From a checkpoint of a small sound classifier.
Data: trained on read English sentences (LibriTTS-R), 147.5 epochs.
Rows from block 3, named by matrix and row number. Each number is 200 + 30 x the weight over its row's rms, rounded and kept within 0 to 999. All counts start at 0. After the name is the row's rms in percent of the matrix's.
# fc1: squeeze-excite reduce (model.blocks.3.se.fc1.weight, 24x192), inputs 0-31
fc1.0,049,182,240,219,199,195,163,202,166,224,189,226,161,240,237,204,165,212,197,240,179,245,158,174,172,150,229,161,214,222,234,230,169
fc1.1,194,236,153,177,227,166,179,164,175,152,173,181,250,225,178,253,262,161,201,179,212,165,232,229,217,210,229,158,202,247,177,232,231
fc1.2,046,155,190,154,215,155,185,244,189,159,238,183,162,191,199,162,242,208,205,231,163,248,210,216,153,172,193,188,155,176,182,215,247
fc1.3,174,258,182,169,234,184,208,174,180,194,210,204,253,217,206,229,246,155,227,161,245,176,239,221,203,199,201,153,216,252,171,216,222
fc1.4,043,155,155,201,157,217,217,169,224,205,156,172,209,230,158,165,196,223,183,165,172,231,189,209,161,190,180,244,199,232,207,187,181
fc1.5,116,226,156,210,177,191,188,171,166,141,173,159,223,228,154,226,220,224,177,240,184,162,223,244,254,203,264,197,158,210,167,240,200
fc1.6,046,215,235,209,172,248,153,212,164,202,226,210,174,223,180,235,145,215,217,228,184,197,199,169,210,216,168,184,152,244,169,143,220
fc1.7,045,240,170,192,229,220,200,216,174,163,248,203,230,200,210,252,155,181,231,225,250,170,157,193,196,209,250,193,147,214,241,192,160
fc1.8,050,150,207,224,185,155,239,182,202,245,163,242,158,236,217,240,236,251,173,240,234,253,203,187,217,224,205,159,160,164,163,189,155
fc1.9,046,221,179,178,228,239,166,148,152,237,184,241,224,201,209,161,166,230,220,177,214,205,222,183,152,227,162,228,182,214,234,195,239
fc1.10,056,183,190,172,214,224,214,168,225,164,180,180,211,210,167,183,182,202,166,213,133,204,191,233,224,194,197,186,139,171,245,213,198
fc1.11,220,230,155,187,214,160,188,182,190,160,156,176,241,247,163,252,263,176,195,192,202,155,232,236,238,215,216,152,198,239,168,235,230
fc1.12,041,226,189,249,156,221,175,216,194,163,242,190,155,206,201,197,179,185,176,242,172,197,229,182,192,247,253,194,141,177,189,133,212
fc1.13,048,240,199,167,185,244,196,223,197,224,159,156,216,161,184,195,215,209,186,163,209,180,156,220,183,153,177,218,233,242,222,160,185
fc1.14,049,188,179,231,225,240,248,179,220,218,195,198,147,199,243,202,201,209,175,181,225,213,176,148,168,194,217,200,237,206,245,211,202
fc1.15,046,178,193,221,243,225,178,241,185,198,222,189,155,249,226,186,202,204,150,171,150,230,182,217,220,215,220,166,178,231,154,164,180
fc1.16,047,182,181,158,147,206,248,207,214,170,176,198,159,209,243,232,202,198,159,220,196,175,157,199,162,214,172,241,204,218,209,201,212
fc1.17,047,148,197,184,175,208,252,165,188,203,250,171,221,176,152,241,148,195,226,166,167,163,237,203,217,166,221,229,165,175,192,208,172
fc1.18,047,207,229,223,170,231,229,248,162,153,220,187,178,171,235,200,165,195,219,250,147,239,239,204,166,161,239,164,184,222,200,181,186
fc1.19,046,223,190,173,211,162,218,206,230,240,163,242,178,187,189,231,195,149,149,174,204,194,148,166,251,171,186,212,205,201,148,195,177
fc1.20,047,177,228,210,190,209,251,215,237,206,187,166,149,216,163,175,196,159,234,204,188,157,150,169,184,234,234,192,152,154,203,226,242
fc1.21,218,236,174,195,232,173,194,172,193,178,185,205,246,241,195,239,258,154,201,152,218,177,239,232,198,212,182,160,234,254,174,233,234
fc1.22,151,229,172,214,224,168,202,182,204,175,151,186,250,249,156,225,261,185,205,169,193,146,220,227,218,218,206,154,219,255,186,237,239
fc1.23,047,239,218,233,223,155,246,244,152,191,191,186,164,154,179,204,238,228,190,237,189,174,241,212,218,196,195,241,176,184,233,175,175