config.toml
model = "sound classifier"
dataset = "read English sentences (LibriTTS-R)"
train_examples = 15625
gain_aug_db = 6
time_shift_ms = 50
n_mels = 40
hop_length = 160
input = "log_mel"
spec_augment = true
win_length = 400
targets = ["voice"]
num_classes = 2
arch = "quartznet"
norm = "batchnorm"
hidden_act = "celu"
channel_attention = "se"
depths = [4, 4, 4]
kernel_size = 17
stem = "single"
widths = [192, 192, 192]
label_smoothing = 0.1
loss = "cross_entropy"
init = "torch_default"
residual_init = "zero_last"
optimizer = "adamw"
learning_rate = 0.0026
beta1 = 0.8
beta2 = 0.999
eps = 1e-06
gradient_centralization = true
max_steps = 4500
batch_size = 512
epochs = 147.5
lr_schedule = "cosine"
final_lr_fraction = 0
warmup_steps = 90
weight_decay = 0.0
Rows from block 7 of a small sound classifier, named by matrix and row number. Rows with one number belong to one channel. Each number is 500 + 40 x the weight over its row's rms, rounded and kept within 0 to 999. All counts start at 0. Numbers have three digits each.
After each channel's rows are labels from the 100 clips, of 14848, where the channel reaches its highest value: "top examples" is what is common among them. Only what is clearly more common there than usual is listed. The data: read English sentences (LibriTTS-R). In brackets: how many of the 100.
# convs1: first pointwise conv (model.blocks.7.convs.1.weight, 192x192x1), inputs 0-95
# convs3: second pointwise conv (model.blocks.7.convs.3.weight, 192x192x1, transposed), outputs 0-95

convs1.90:463520527526510505529470434498461499440523559442541537518468422455477537491469406419503574472455553497449530442532586528475487501479453553483458490467530493493502514501420496594588503477531471518444439500533516487539610516462601466574534492532478499535449551477508531500560500554505477458
convs3.90:480406514478510511502561470512521517522553498554439486518484523495461489464560467458514469481456525573544554534535551466532563583474512526501560483571516561472423487399422482457521425535505554448456468530492506508506537464592480545525408504514519504512491420515524463492522529526474505512
top examples: voice: male (95)

convs1.153:475521488502479438554567476483560400455531560560518495461591493560480515438505569545544496543442462426480484554448391562481541510534464482526522486556513453504494499522540488525442545531440476526494559449510511457451513493508504491470527505542510517532470508501482491592506542571514540506
convs3.153:488584499578433503509574538444499515536484471422521540419510503510506547541457505399538529471515536494471487511470557519513441498486463517547492484563505439502510494566465547498451615511472441540513511437515452468529420572508559507494446499477471514545531549464518457493460512492458497589
top examples: voice: female (91)

convs1.116:500461547527628455516523562490504496506519511485519551484514586492424510501440500494470456545510592517530382533481478482486512441553520520446543479587478545493498535477452526527467509488499505473514516545540567484503488479573488525482506521552481472570522548479461414451490455511540524572
convs3.116:451576499488531532466429477574435445540436464562488525500566513438490478525534509539475429513442505485498533515512523506452539513544547485471483512360533480495500536492577511497500455490446530531442486502464639551519510520483462470531511485454537533493483466490470500554502503506513490575
top examples: voice: male (91)

convs1.183:496533499568508479525550415476397474508453516479523491536521532521573478525522523524536463504472523465552545544522489446532521530459492586537460440506470542482495462445529498503478496481451569504516467493521470502562478563462469518613526525489485523496477471537536509503498518435501498547
convs3.183:479528538433530509478451511518590501495472505504475493503509504501456478488498541522502482439485539415584556482506515529611460543440432367574541500408540357561538448528538500503468500554429520523483519485501530429501568480527499563449480516485528502512555501479510457499453513555558539562
top examples: voice: male (94)

convs1.74:471497508438533515498497526454559463464483556512486465565506484490538543453505434539482526542519540539523499475453466500496520566455475508496486500533441545528523462495432487513499514409423462450548559542549464444492543490480596499510527509500468446504510525499464567571500508496519517588
convs3.74:504521498452423444533578483481533475471540559563539466465512545475506494453480488490534502498602518536441419502506451517532449448484548537506458510561513523400608487560547420500517528472547527476503489398524411485480456444421592512450489509489456495422488526484502491519548559485553497441
top examples: voice: male (99)

convs1.73:489471537469483552543474468496455478487478543385418521495615478453500569479439536551490473517535482477476460512453467497495544575398550480495575498492547432472523563525455541478536522458436499417516511548458544471487502478541568492491517453526499488512495563539475563534466522535501522494
convs3.73:459433476556511504486511540450476503519550569403507498537523549454551540447537490514530507524519468586459442472504543512480513509543417567414405448491518563467520505491534518496492536425563484444528544500568477575500522460509470438550477499513570529513403492526534526529471513443471521440
top examples: voice: male (100)

convs1.83:503478464478556442546462464432480499525439574402536511482567453456519605480464545558509522467500527469517556463482550511478442540466516438565490486466504466525465485481437490500467504479389524439528506557499494510478448473498508503532448494504449500477564447507486533491538536440523502476
convs3.83:477450517516520455463540523482530520451509462553440517471405524497463483494401521496518416473556521415516448528458504516515507507489535484519548508507526436600493405502481540498447491532473500502383493497490452501503529498514504538520521526460482510508551534399537496465476492528473454553
top examples: voice: male (98)

convs1.12:553428475496522470532542545486428560452464516474484493495467563587518489564528540434539544498540521480474555533545506505555584441475419568468481448530519448432441560540483440560491546522476454492472433474465539509543509510514484556509555485515476533473523463564458460489490486435530437558
convs3.12:513537498461478440508513536494483461511533569502517461509465565424520527466507451464561457538521455529504486494463440496467571566518466526423505472500515560510521523488537517549503494509516483422450515455540480566573572443558484465483472504498537557528513472423544501485505541497560472507
top examples: voice: female (94)

convs1.22:513498527551485418552530446542411513479527499440466519485526541546457518483504583466523480503547517496463444516533478569478522576408500466521517491444511437512464475575473526484561481550426559465493506536465604480428501432488461502498503489527527435574489509551481492422483523521517490494
convs3.22:440431477415498488475459553488491445476519519450532498501546506449519535480459523436540467526520468578472493464460428481471564524503410499457499516509457545470545541497568531535497551485546503459493559513568447572492502465520538487526449510462573494537422552523570531517437469464506479472
top examples: voice: male (100)

convs1.175:515480461535510479553489549543386561472501444492515487496494517526617444583529564466517524473524506484506468512505537469682537449464390589436502485429488466514540566497433492533509533453462468504470432504518524467536441493536488559521522476455462513489456498504463518465546460459540495444
convs3.175:553511485581465546509478545496432467546541517504574489473598517495565492505525388527492539503493452566467524427491496528465519494548485579492504479519498586467560567524535497516579485507515524492497527550499516549526494515485523467551508486499512517522453542517468597529499543432553542527
top examples: voice: male (95)

convs1.158:492534561554538558448481494545520523487504446472461521524502485446408522531530477512516483454441424512553439556583473472465432557492496458548471502482437558483518424505521511429522477496505474497494512553530465544462480539477539479489483482493593549469499512475497536405468471576484530436
convs3.158:390540493532485535489515582454502514467483494530469462511547493506485575605457548490449491474519566476551456499475569512555485474497486489508470514460488526499487512521502505497395546531431414497538608501449411454469514543499498546471536443497497511488474518430503489503484488461501480533
top examples: voice: male (91)

convs1.29:485529401499504533537497480495491536499506529508570526515499514541539510408461518506475532528556534502542469491508462515468578529486558454555541453399483411483476467484476561453550525473526531532541495491437532518492589492448547454486475476483478430498515480539501448444546521470443486532
convs3.29:498629508551492451512476509508528491523429493529533473569529464568520470593531508525477543534495502487458440429540556526475485426507515497489477505468506494507542477526510464471497437525424537533508525440449544502424519500488571486481462500483463451484553465485470516535532483452536472588
top examples: voice: male (98)

convs1.64:545437515536518494508581459511429482480561553570492551505472465496485521485509514464477483505472486528552493448526421486495474475468424499552523523479500613469490525499552502516546541449529431438472504536515458499406407535460495471485426491542519480412549462494550474451464480468473491508
convs3.64:483577449478515499558468507484523472475493533518514427574562456551513540606482475555500495516582537529455436445510550513425508465567546598512514507485509558427554506511523488450478473504429484533481462449459476511464496531446516458480503438486508498431516472513472503546524508423544490518
top examples: voice: male (85)

convs1.170:529469512523545500447458487492506565474464504557474560504482514513526502536514546448460500465499509462490429489534478524524514499462455533393522482476472532492527527609501522526512569571412450500465494438550473488465495409524546503545473504500497540533547542455536487500519468478530516473
convs3.170:537464538549460526556552445466546489505496522539487495543469489556482500541474560542482539504527528508534519482528556477567452471473522444563579503606540451541412396501445482491477475519475491542488514598417472478455459588538524554510549471570462542492532535507477462450506535540486544553
top examples: voice: female (99)

convs1.37:454441539489522444456498446525465496475511479604417501487513580493484476509466462517486538501544534475496503449526489513513551523558533520452521458505542359525520547468457514483533492489465572449448503510501533452438482437482458509510560568472552505534469534531477548510434537547511477418
convs3.37:539533536551420506491521467504526492461498514567537533433485431541462495512434480554484486519429544474529551536483509550469442458451488429556445474535513438498552474484436511482478490503479548475528525388479562490442445514455512492489554486521480503452627497474474539491487506478466489577
top examples: voice: male (100)

convs1.24:458493565492514463490512464503480480465472485406515563491453443517482452464407472509536527508542513498518495428504489527486482537556527475521460502442506420516450482486415515484474459431518466550510526507495476556503544451481611471451436444541508521574429471508515424511534475484586549548
convs3.24:497446556472491440484521491527524496519523498541427467544500460526493536474521490538532431475511477494535496526490489510500494537536412494491546516531528525372488469513530517475451452528460533462405492431518470539512628465489463512466477500477482491449453426524459474492524558513598515462
top examples: voice: male (75)

convs1.172:513516513468485528517488447490575542458433469514519443467485515386498488550502441454508444444490458503471519507556512530497466521524451454484503494473466532472486522469520460521606522516514542464533498473457468472529475514522560496492503496538522472526448507522495552474492460588519545469
convs3.172:479519480498478514549495530480557524515467487486462515515458467485441490473512568463486506425504537445563480513497514487577481471464524447537480518495518402573487465517475546503419445494470453506520526579446491473538468488504448549511513481471519505499539501499521433500497530560490518586
top examples: voice: female (92)

convs1.191:526490540491430495453516504496505450527437504487448581485447493459439524530537525466501552532463479542479449498573496443483557506496545486546484573394538447536438559497547460542568485525492489483494435484551407464523516539487549545544416499456468486453469493536561493526482494561470438549
convs3.191:482468548458462505485607516509485521493516543405512519541464549485516469500465510458472538464524506488510490497501484429544497578462463446497524480646481477587428475461437557495479498449526476473482500523535555454551505496549453505527416450563522523470517463516529495439480550551489490526
top examples: the word "said" (26)

convs1.180:465473463505478568504474533418456500540486479532549457494538497452517517460475468497486490507548535490431584444506440520517540524578524543461498531546560429503520499423521509497552471415425514433499478520490521477491504543472585481563509502509521510490415468577457471561509512528498510526
convs3.180:483516489557516465511450542442487518480512562464525514508495523455500506452519503422575439484514525561535461475447425492514476521472401461483563461510508581575467550445586538538502494524519436495532560491569457532563617432548502535495459557504522542533497468447515493527483493546559471520
top examples: voice: male (97)

convs1.162:482525529498509567431504457444441545482500477441459537498545551458525558450488448513482524539503542476442609514572512559527388537518508481475522541478548545523517505438424517452517492493473584451509507494543507440479529399505578466513526463522535499504457547530502486496453523540526506460
convs3.162:503496573467467464484603442536552542507512473571456518462454493521474509505497515525525507512514528447523507537493564481567499474488612474530521522615480426519448444481405508475485504434464485543496458500462559445467468505549510569537508444526489450505615499496507492432477479584450488575
top examples: voice: male (100)

convs1.69:494428467489551514571467505509475463562532457480541492500452438494498521459544467461493486487538460568496462456465563524443534587488559473491483472513530492485443523529396493434468459487504481497529535524441499447485558490496585482542584482493511438521501514521513463504482540482514563581
convs3.69:431525497504487431483562532508524538518525508471591444491527519513538509529472591493494504523603517499477405474480523522522484491493463483530438502541491514482545461542506482527445557451476485491515511470547452524529431571471567513495460494544477510461555564447537550408484518488543508505
top examples: voice: male (95)

convs1.70:487454446513534477492514500510442564508441491455502492514543575479535469561552555425551484510480507475518474488525485539584553444470459568496495505476510406505498525498514446538525478476424503426528450420527460458572481501592460503468512474521495570479501525572463458480512507399512462539
convs3.70:505507448464503488476511544513445499488576534460529446512518514457557489451525443447565483544512455540459473461455464461439554559571475558428499492510484544490514544463503541566490490543556528430515537461522497540546516460533510455510482502497555531534476464470565548494517544461536475525
top examples: voice: female (85)

convs1.91:510540463576508513455480541522467457471471454468531542514529545477475532430379524477449441466476528519520477477524594431523434520445526502455570516487459534450607483460429515530587533550451510526510468511498484515579475526506472512445558498504506484493512473504529520412493531496495547489
convs3.91:437461480499497482512398452486528539524527522489454518491479502571486447430472550528482407473480484528475509532455450461522533519459423434474558509431473585406471507491533495510497499576525471439459469435490496525518590523531467522460527463520501478460450462558570523503534479536543521488
top examples: voice: male (82)

convs1.117:519455523526570568492463440472515588461515505499448526564475546512526461529514483435497532495477549447482517522484475481522475463554453538476443519506526541388454519462535490471494540454457553460504453447531499456505554532548505469471567505538525514501433494552473512462490513518515540472
convs3.117:529514559533553463473518498561491508471456409490519519482494490477490412525522390527525463566447531509490586500544577492498514530512525529476504474440505493459460450519478479458581453485513591533470534467522600531468426536529514504523509533512532482524515394478487497526522498497472480588
top examples: voice: male (85)

convs1.68:524496474536497419480524507491530484464560509506502469428500497542492500510415437547549494442499518486478477517488539501508408465510512505583542458513477516512446505496499494466504454527497581529516504582487558526471534498480470461470500457521563494489546582483517503496481583496481543513
convs3.68:443543529401548433471473550460473508535484453471548445526527487526520582576485498516484468450519545486451496493453474564564447444541493444484493512502472526400448465535596452443513504516501452495471467467603501533527540491488531548448515539490515484484452452400545507455457496542570458518
top examples: voice: female (99)

convs1.171:499505531535469408521548421521418502488542506478476533524494530591547473493428570493492518455517502480485433521508533544447489546422483431491512463418539562506444425596490534458538506501446568509518501474510582492464477478520468520516479481478500450488539509565499544483455556566489481465
convs3.171:437451482415549517523472508509469459530512530365577451460615499499533534499516495500504488558488441557473446463480466496467537520521363507499485504458514563463552548471563519526486550494547515504552521487528507490543461508488517443513460536503502536547463499554546543526507501434536476462
top examples: voice: male (100)

convs1.169:457487492478463421559475525511531534499547448438456495456530549586560537532460519523596495521487536481464485496457469579462485474496500499564464538501513482475464551489481562516428504499485477505492483528523514564478492484568511503421508488487563506538534569481526545581452554540485516452
convs3.169:532419493623501552564460436522472466514497528538483496501499464570479457485507504583508589522515519459505532536469481517430512524517500547442489503472550392527438533531442528515490460526501481527486466529435476508466556415477470452552522514505515543486469488544502485519498479554453535448
top examples: voice: female (100)

convs1.123:474425467498499455462446607557456569484492494453524537497505587526534528523471526483485520499506543493541470514512492542507557470501444570497525494461480416518417513509472450462545526457518504500488449516533573511538437468508478421457428528525501534457525548475456512478478482444510512494
convs3.123:425487496467542509531496461462476507494510501506499470574430496504530551597461503484435519522540549437434408546468521542448495477497474514500506528431561428527469477479530513492475530439486475547512507498526491467485545530460524543521577450464477528501485538538489500485470488441530507420
top examples: voice: female (80)

convs1.15:449486497538464394398566491575446436512539509438446577506486508548464563515507531464494556491499490442506483517466480476502524475496433587525531501493459509521462493512515498495593526555523504517472518421514569554555508486527419540442560465486553506510482485462503503412475527475520510525
convs3.15:480581494406453396461520486469545528512537490656448540490466486516491527464451496499530415504553514433496483555507504492592449520444530444528518483504456439510503459536478499453548575524489455493550481475526459489538516504519552532456530462512489549487531515522473455508505500571494434521
top examples: voice: male (85)

convs1.108:515520536540482509499517429512444450524495475559515503497474482442527550470530445521498523540475481481525423463612479529502484535581597519457510461545528458498478494440444487446552465553484490415469522590469523470537442511491471458477543557557473456535550448533517500511550520478516507445
convs3.108:482525516578428461493543527478457456495443449458502541555493502555473548493476463481470457501425459479503518466458587511514473514529528457491444555503474492533494423522490496530430460455435552485491469432500539467471502538511516542510482528536455489505565473537538482485498494473494480543
top examples: voice: male (98)

convs1.87:492495484484508487474512477564425527507436492540458542502434454480541460474539435451521525497515489500498499468553552504533521507535553563522525526465583552482460526456565493484504445484441510488433494457509416508582535494581543477517489519515538586492505519530565483510522489475453497538
convs3.87:522498434594579537470501514514405494473512436472549508515527480444548458510586436473543569585463473496470547494506471472411535460535534546429460496461508509464499551523506471507516458543476500516535468462520568541460475493428520464569523504474522512559470495536506562556524528446499472506
top examples: voice: male (100)

convs1.26:508516485552555408508554431539420487472458570486500491488512602517512483510522551536521455467509463518525477467553459477518540518409517579532493457526498537493472478519551437480474543474415520430532451531487582466485451553481436540546456519538465453457547456502532507492454523508504474440
convs3.26:530485469534457532455553523515479475517531501499516507502543548496530426452497452436494462496494482587473506479482473517471513522517457580437473498469489544462552568541525470516475480454528511476452502502585508531513519478492543498500454550548539496494432521485549540514520482473509467479
top examples: voice: male (100)

convs1.127:533479488463481455483521586511489565467467511487528504478519538555527493532448537440485557545508540467515518517443495535559561442508431568461472483480510471519453546529502426561500487497506460467496431482528513441558469447515506495441521506506487577417559514594376468479497523457589441513
convs3.127:536505501420467501508511454506541511504421452513489542487499472549492494539502548553454501457551553466500477530549521497543447429445516446578457517470502456495532465542505456435527517474456467573555446521505483453431455565451525526434539470509455478437496529579473463481500478516457522468
top examples: voice: female (100)

convs1.45:517476441581483397493531453507457450494481564460524533485488504587524498510533487474545477466521496496518510470546442557483548478443506445516466488487487532527433404587568468517513520501432478484528451503480508544496431564474422504515537479462516441528577486544483484514507528485438465528
convs3.45:542528476499519530474522518536481460478533548492489492510515547450491495460472456456534492533432519515472474470500357497511526535470394541476454471530463509538496475493583515537490474565563537469479527436597537523494510457501551467486437553490535555587568532489524511533530526471506474619
top examples: voice: male (98)

convs1.81:584457466503506504533545550516464416478521521498542491531530573560538507532449444443530533528536508498504460525476493506595543476501510576497478443501375506447478532518512541487518530513529478476494503579436567478565452502460446534456523501498523495444562528516407492426510533462485565526
convs3.81:492470517429472463500477426543557510525489518556468529530461504572468498574486546557463497482543480487470483607492558506570434450449537434507516515505507474455462479518473475440500564485463463533534487507516516463487522576478468563486548449481440473451518557512467496498449464548484448434
top examples: voice: female (98)

convs1.1:482520488495462507471548500524561445484553498437462526518483621534487511511493472454583464474542458497524533511408502468493450526497468509608500455485457576509470463535480533463479548471579542520543493505502472540448472521508507515474543489546532509510448506529543542426498496517492615519
convs3.1:520532561547526455474511476531478474557456495529579488366504492470564607519469540495484489471457456485530496447534505524481457524470472476549448491466494494502487484502589531469514552536523455486433509502591566531546522448496529500459526473483473468505504522423546540546496448567533441543
top examples: voice: female (93)

convs1.16:538506526461554472402509491506456495529541518501481545489478525494466517542557556471530501589486564547512506387512487489471607502567536513508513532522489570517491512489488412510484521526438551505495520514537548538482589460493489497450528509519498444525499521532501486403466483463490474535
convs3.16:497483512484466523540550523438497464520570532504593483526523526490552564479469451427515497551549433579447468505494447501449550517524479535464498523578479560447479534445517563520436560474498469485523463428545479540512477481519572477544430532499524560522518538519485575448529487498510437457
top examples: voice: male (99)

convs1.32:482395482488526505585561464506542483461490574517470530487508499484564547470511486509518481490563474475535493471518445504537566458526496510517491517454456396533486469488579458504529443487457490477524521512500500538467436504521457506436456475459542520567523500490451518523587536522454504496
convs3.32:486483445409462489522496493408487553465524493494524447498521502526527521539506528550498538521605465525465432537502567512447463465563558516520480494547516524351494556506471501505541537421517446511503445536525439473513445538477538435515534464462477520406410557553479531493525533500498478387
top examples: voice: male (100)

convs1.98:536529505508472495441494479519559513498525536454510507454458594533463477540464470522564492469516492447511564484501507525558460475517496506564503498505506454463516551501507482540530517500536569529508478482452559576563534478520496465470533493513535474508457518549500520532518561507473590459
convs3.98:491522452590488499534596500572479530484464469572567478568562511530554472553465531457487491509552469499499554535478515485509506539521613522460542492533509536525481507466420497460556519495533527458487545512388469475489530556535435452484493520520541563483551417548472496510521537547504528561
top examples: voice: female (100)

convs1.107:483499486540495479476543454568525495514573503491526498562500542496445543482511520525467484546533480514556514505493543526545479521547505520518510494544473467512512497505572485538499502518511466450445509438533479474429550504560553504473509468460467547524472497471594443481459505444492471480
convs3.107:583439498633524529492474441491429524483510508488520502565510487486554486556525433599509461541459508530473465482474559539465499489482513546474569485520474520491492552446496470476536505527456467507458437471482538537457462539504443458537524487462493474446490478516494565517534461462487518504
top examples: voice: female (82)

convs1.86:574549429534513509524495475486505485481506476516477465519495462482468546513514467394551528435538460557502464444456543512464482506423503473502505480467546598457477472474498488509485507488493455468522480479503447514487577483540599479545574468502470513495504525520556549483469509548468533520
convs3.86:510514454523470482482552499497525574539464440522539519455501512560526522503482525500460514480569541434475442490501540509442413476478488471552434497578502443461523483512420474495457574440501510519530499480497464488468418579443545522432519473531473502451565597531509510434466529480436495522
top examples: voice: male (96)

convs1.167:510462496492526588502508475464471442474459471506536509523491451452508565455540535486511520489515421538519576503473484515502505512422460488499503464502519534494480477512440628451517474448470500495499522571449521468487599544485581488567576504504525498521498487514518522464505521504502515631
convs3.167:551532482575537508513527507553445542508455492532490492497476456552445462477530501434462554482507452485497514478477597460425495470490423498462587552457475461515446520462522526472561387595487501475516518603439540530499525508573506503495518464476492496505493459519513473575548503526531507555
top examples: voice: male (90)

convs1.49:549519469414485522500398491496464535512486440534512472520487439454504505433557377469500449516506508497485448406456565501466461544531526558464517499508511555508462568487443529461467463478463525522541519542490497436487529464483564460561512437502504479479501495532442459412500529491506477508
convs3.49:580478517434519576542464469536480485455502463520432525537473450542465444472497454510463552466483467478576616531542492500543505470511551484473522500466533473498497506435510496495508430544513517511495474529430583457516474437515402533531518536460460455515500496501483481503546490494479528498
top examples: voice: male (96)

convs1.128:521500461541515482469458524442472514477527504517576536507484508588571491497576417428523495518532484524515542449523503455491461515566481476523434528495495583429472517460492434529478482514399506518507486508558491530499481476482402529542515501495509487510444388501409477512485498538506487607
convs3.128:546507464560525481549397484521493437531474525527519516509537477548498547505571559469480545512486463501450524511501527545465449450489548489547411493422462549424556564544536509510565518503531448533567460482495553522503452480443497505476514554477463512461459555499510547539498453475485477372
top examples: voice: male (100)

convs1.154:489529405419579473490538521483473432490497489518519558464470446412480515533562526499526535557483502487479500448486480513593535540497481580507500541483522594513467504458492496564599509464399484484498509513523475550525554457501516467472492528498491526484535523439530470462509465354462494477
convs3.154:492452497518460457500513509437522511495478540464481450540463469505467563544446589507536475474512518396584471456487478476567454470471501469501558507486533414486548430523577554490475502473507461507485482529471447465508545484476432517465538501500518432480514557482532438477438466540566500534
top examples: voice: male (99)

convs1.187:509432531586499463520514528549517529542547471520482487525517507551455511522510581442469533546465448489527416512507505589423502438489402468489455487494490496533456575485453492509466521464448462475416448504474535505474467454460511487459556477524515475512526561499455471477497473515579518453
convs3.187:537563463377557408494456461552540484508545537517558471515529538534523507455551559517498526464617488554425501562497510477504489461468546466547480498490481574396495522542492429491471466500559518462547446470563504497468478485445593510479566427468466458406478462568500505535524526487503505406
top examples: voice: male (99)

convs1.178:571520517524546495451500470510439487476530510454486511543535458579463525478494431491521528478533529488470522457513500535477565508469511503494517409511546481515477568522446487480523498424499530493575551554468473427489536492454581475453569459523561519481494487527472524438409514510471488549
convs3.178:507471586450495512460468457591494501529489488585414551520377518497462476551482469480490438527484508497522556536476477494558503506431493467500606517442496528527502506458497515484483499567455535481410443575497504533491539481521430539487513460478518503520518456538515475500494493555512516482
top examples: voice: male (98)

convs1.152:519467584499509567505483423498588500488501526442479483508436495483493598531533455449526484506521489444477484414491451474476454549491557446541496499507441576494509495494513511512517531482507463495505506509489444547442523468563583447578483537513542524507480561499521533520427460492467496516
convs3.152:588441484506527605472533490494443512501548569522492472472473495492502481453512444488553501502534476552514514479483502465433546591526554533476543457577527561505476507469480573542479452522562523451464516573496526520560547434564510451538440531514548462507404475518550504493542493459481468452
top examples: voice: male (99)