config.yaml
arch: "quartznet"
model: "sound classifier"
dataset: "read English sentences (LibriTTS-R)"
train_examples: 15625
gain_aug_db: 6
time_shift_ms: 50
n_mels: 40
hop_length: 160
input: "log_mel"
spec_augment: true
win_length: 400
targets: ["voice"]
num_classes: 2
norm: "batchnorm"
activation: "celu"
channel_attention: "se"
depths: [4, 4, 4]
kernel_size: 17
stem: "single"
widths: [192, 192, 192]
label_smoothing: 0.1
loss: "cross_entropy"
init: "torch_default"
residual_init: "zero_last"
optimizer: "adamw"
lr: 0.0026
beta1: 0.8
beta2: 0.999
eps: 1e-06
gradient_centralization: true
steps: 4500
batch_size: 512
epochs: 147.5
lr_schedule: "cosine"
final_lr_fraction: 0
warmup_steps: 90
weight_decay: 0.0
Rows from block 5 of a small sound classifier, named by matrix and row number. Rows with one number belong to one channel. Each number is 128 + 24 x the weight over its row's rms, rounded and kept within 0 to 255. All counts start at 0. Numbers have three digits each.
After each channel's rows are labels from the 100 clips, of 14848, where the channel reaches its highest value: "top examples" is what is common among them. Only what is clearly more common there than usual is listed. The data: read English sentences (LibriTTS-R).
# convs1: first pointwise conv (model.blocks.5.convs.1.weight, 192x192x1), inputs 0-63
# convs3: second pointwise conv (model.blocks.5.convs.3.weight, 192x192x1, transposed), outputs 0-63

convs1.170:125167156136126099150129141115125151123107145141088139113149136140125062109150149137130168130099126106098148151128146112104135170178073100097131151145123111131142141104159104160099116146144137
convs3.170:085145106132156111130130140170124087162152116094138145095120132147136123092061125138110165109145138150116149138122131134150114119108144119119094116162122168133142166142144126124102113125099175
top examples: voice: male

convs1.140:129155099108117153112133150137136088162108117109143090168117117111088112111171124111157108164102123074137163131123094136145086089196108129121163132117120098143110170077126094143130130118111130
convs3.140:114096090131133096127148108105114081137148130135120132112133122106095135154092108086109138175141123142134130121150124106164144180124096142139097123142139118157124143148135129111108144153136069
top examples: voice: male

convs1.73:099141086127113144112153115133101136121117103139106106135102144144143124125142069079104111161164132152174113086145120122174157162101130142144154113175142106099149180126156164100148129146150106
convs3.73:105122094084098110139119110115083118114102148108126134124110127139151117140135070140126090133148157169104119125168136080180076140112105102094107128155113180105138172137163158128132129084186099
top examples: voice: male

convs1.93:200116155172150163099117087127113119146177157114109151151112086144113149167123119130142093115163104110124175129116135149135103139130168121103173114111132177169171092121125128150134110108125146
convs3.93:139095119094113090117141143089132102135089098129172123111140122108115148156169130121110108093118106093148119160099120081105151130108128133214088140091140067139101093136138111111132142170171129
top examples: voice: male

convs1.99:120127159137092118098134125148148102111127106105119104155145130099136090127113175123148159144111121139140164096143068124105133144142150143119124169166123104104091131159098121078115151084128124
convs3.99:082160163142128092134135129113122116157112118086084146132100142114178151140108080128133148130107122128156131109093094101105064110169154113159127141107123128117128134139088128130116146120143097
top examples: voice: female

convs1.159:129105134126140157159134152117101103138172094109122131169132134159127112146138103147140123149111133074118081131123154132123095140136164144146153120116144118170143123139128057172121117114097169
convs3.159:114112121103150122135161144104092111133152166120114102133135119129174129156106130176146137110124163120137128163109115131166106134117155050114145144105114135153109125106084129126155099173107142
top examples: voice: male

convs1.26:127157121147156067111170128114134142104118115132089148128110098160102111118145147122154162158146148067118145169138101136133108144065101108107139151152135085122101127149123130108170088120126146
convs3.26:155120103149127157138154158113116187113108087154156128076112137159111115116086147152127118159110153129147146130139120128151151126126132114138088116104100095139153129151138123132140115083054192
top examples: voice: female

convs1.51:054145115163118158138142154168163113124142134092078131153107080159122139137156137118145113126114113082135151139157115126105145141122132123113104129150136086145108099099146132135075118103151127
convs3.51:167073125108151155117120123098135171138075109146143081121139138110134153189146106166127124066117113136125138150124132113100137104119147108109143126101116106129131113118077113119115150136170094
top examples: voice: male

convs1.156:114069145137097101092104112119144127106092101130097113160143141124142104103131123087167144101123123171158119120119120115086131125119134142147127172145158148068111128060120146138117132107078159
convs3.156:096117130123110144133135095179117148131098094165125158136148122110150121110111105118116128152110137130122189112109119148186143149112140126132131121096147143160083147164119110140144058136132120
top examples: voice: male

convs1.128:177129147142109099105086131128124216137132111141134116133178146115159151133105161116118105120129113146122146127134145113132084130148148108144096112152091128126124139093108091124112180122099115
convs3.128:166143103071134139144209108137144170091130107143133147147136125113110117179119089093111166094102122133125152114109100123176136154095153111141136127104115118174142140135092135122111119143179120
top examples: voice: female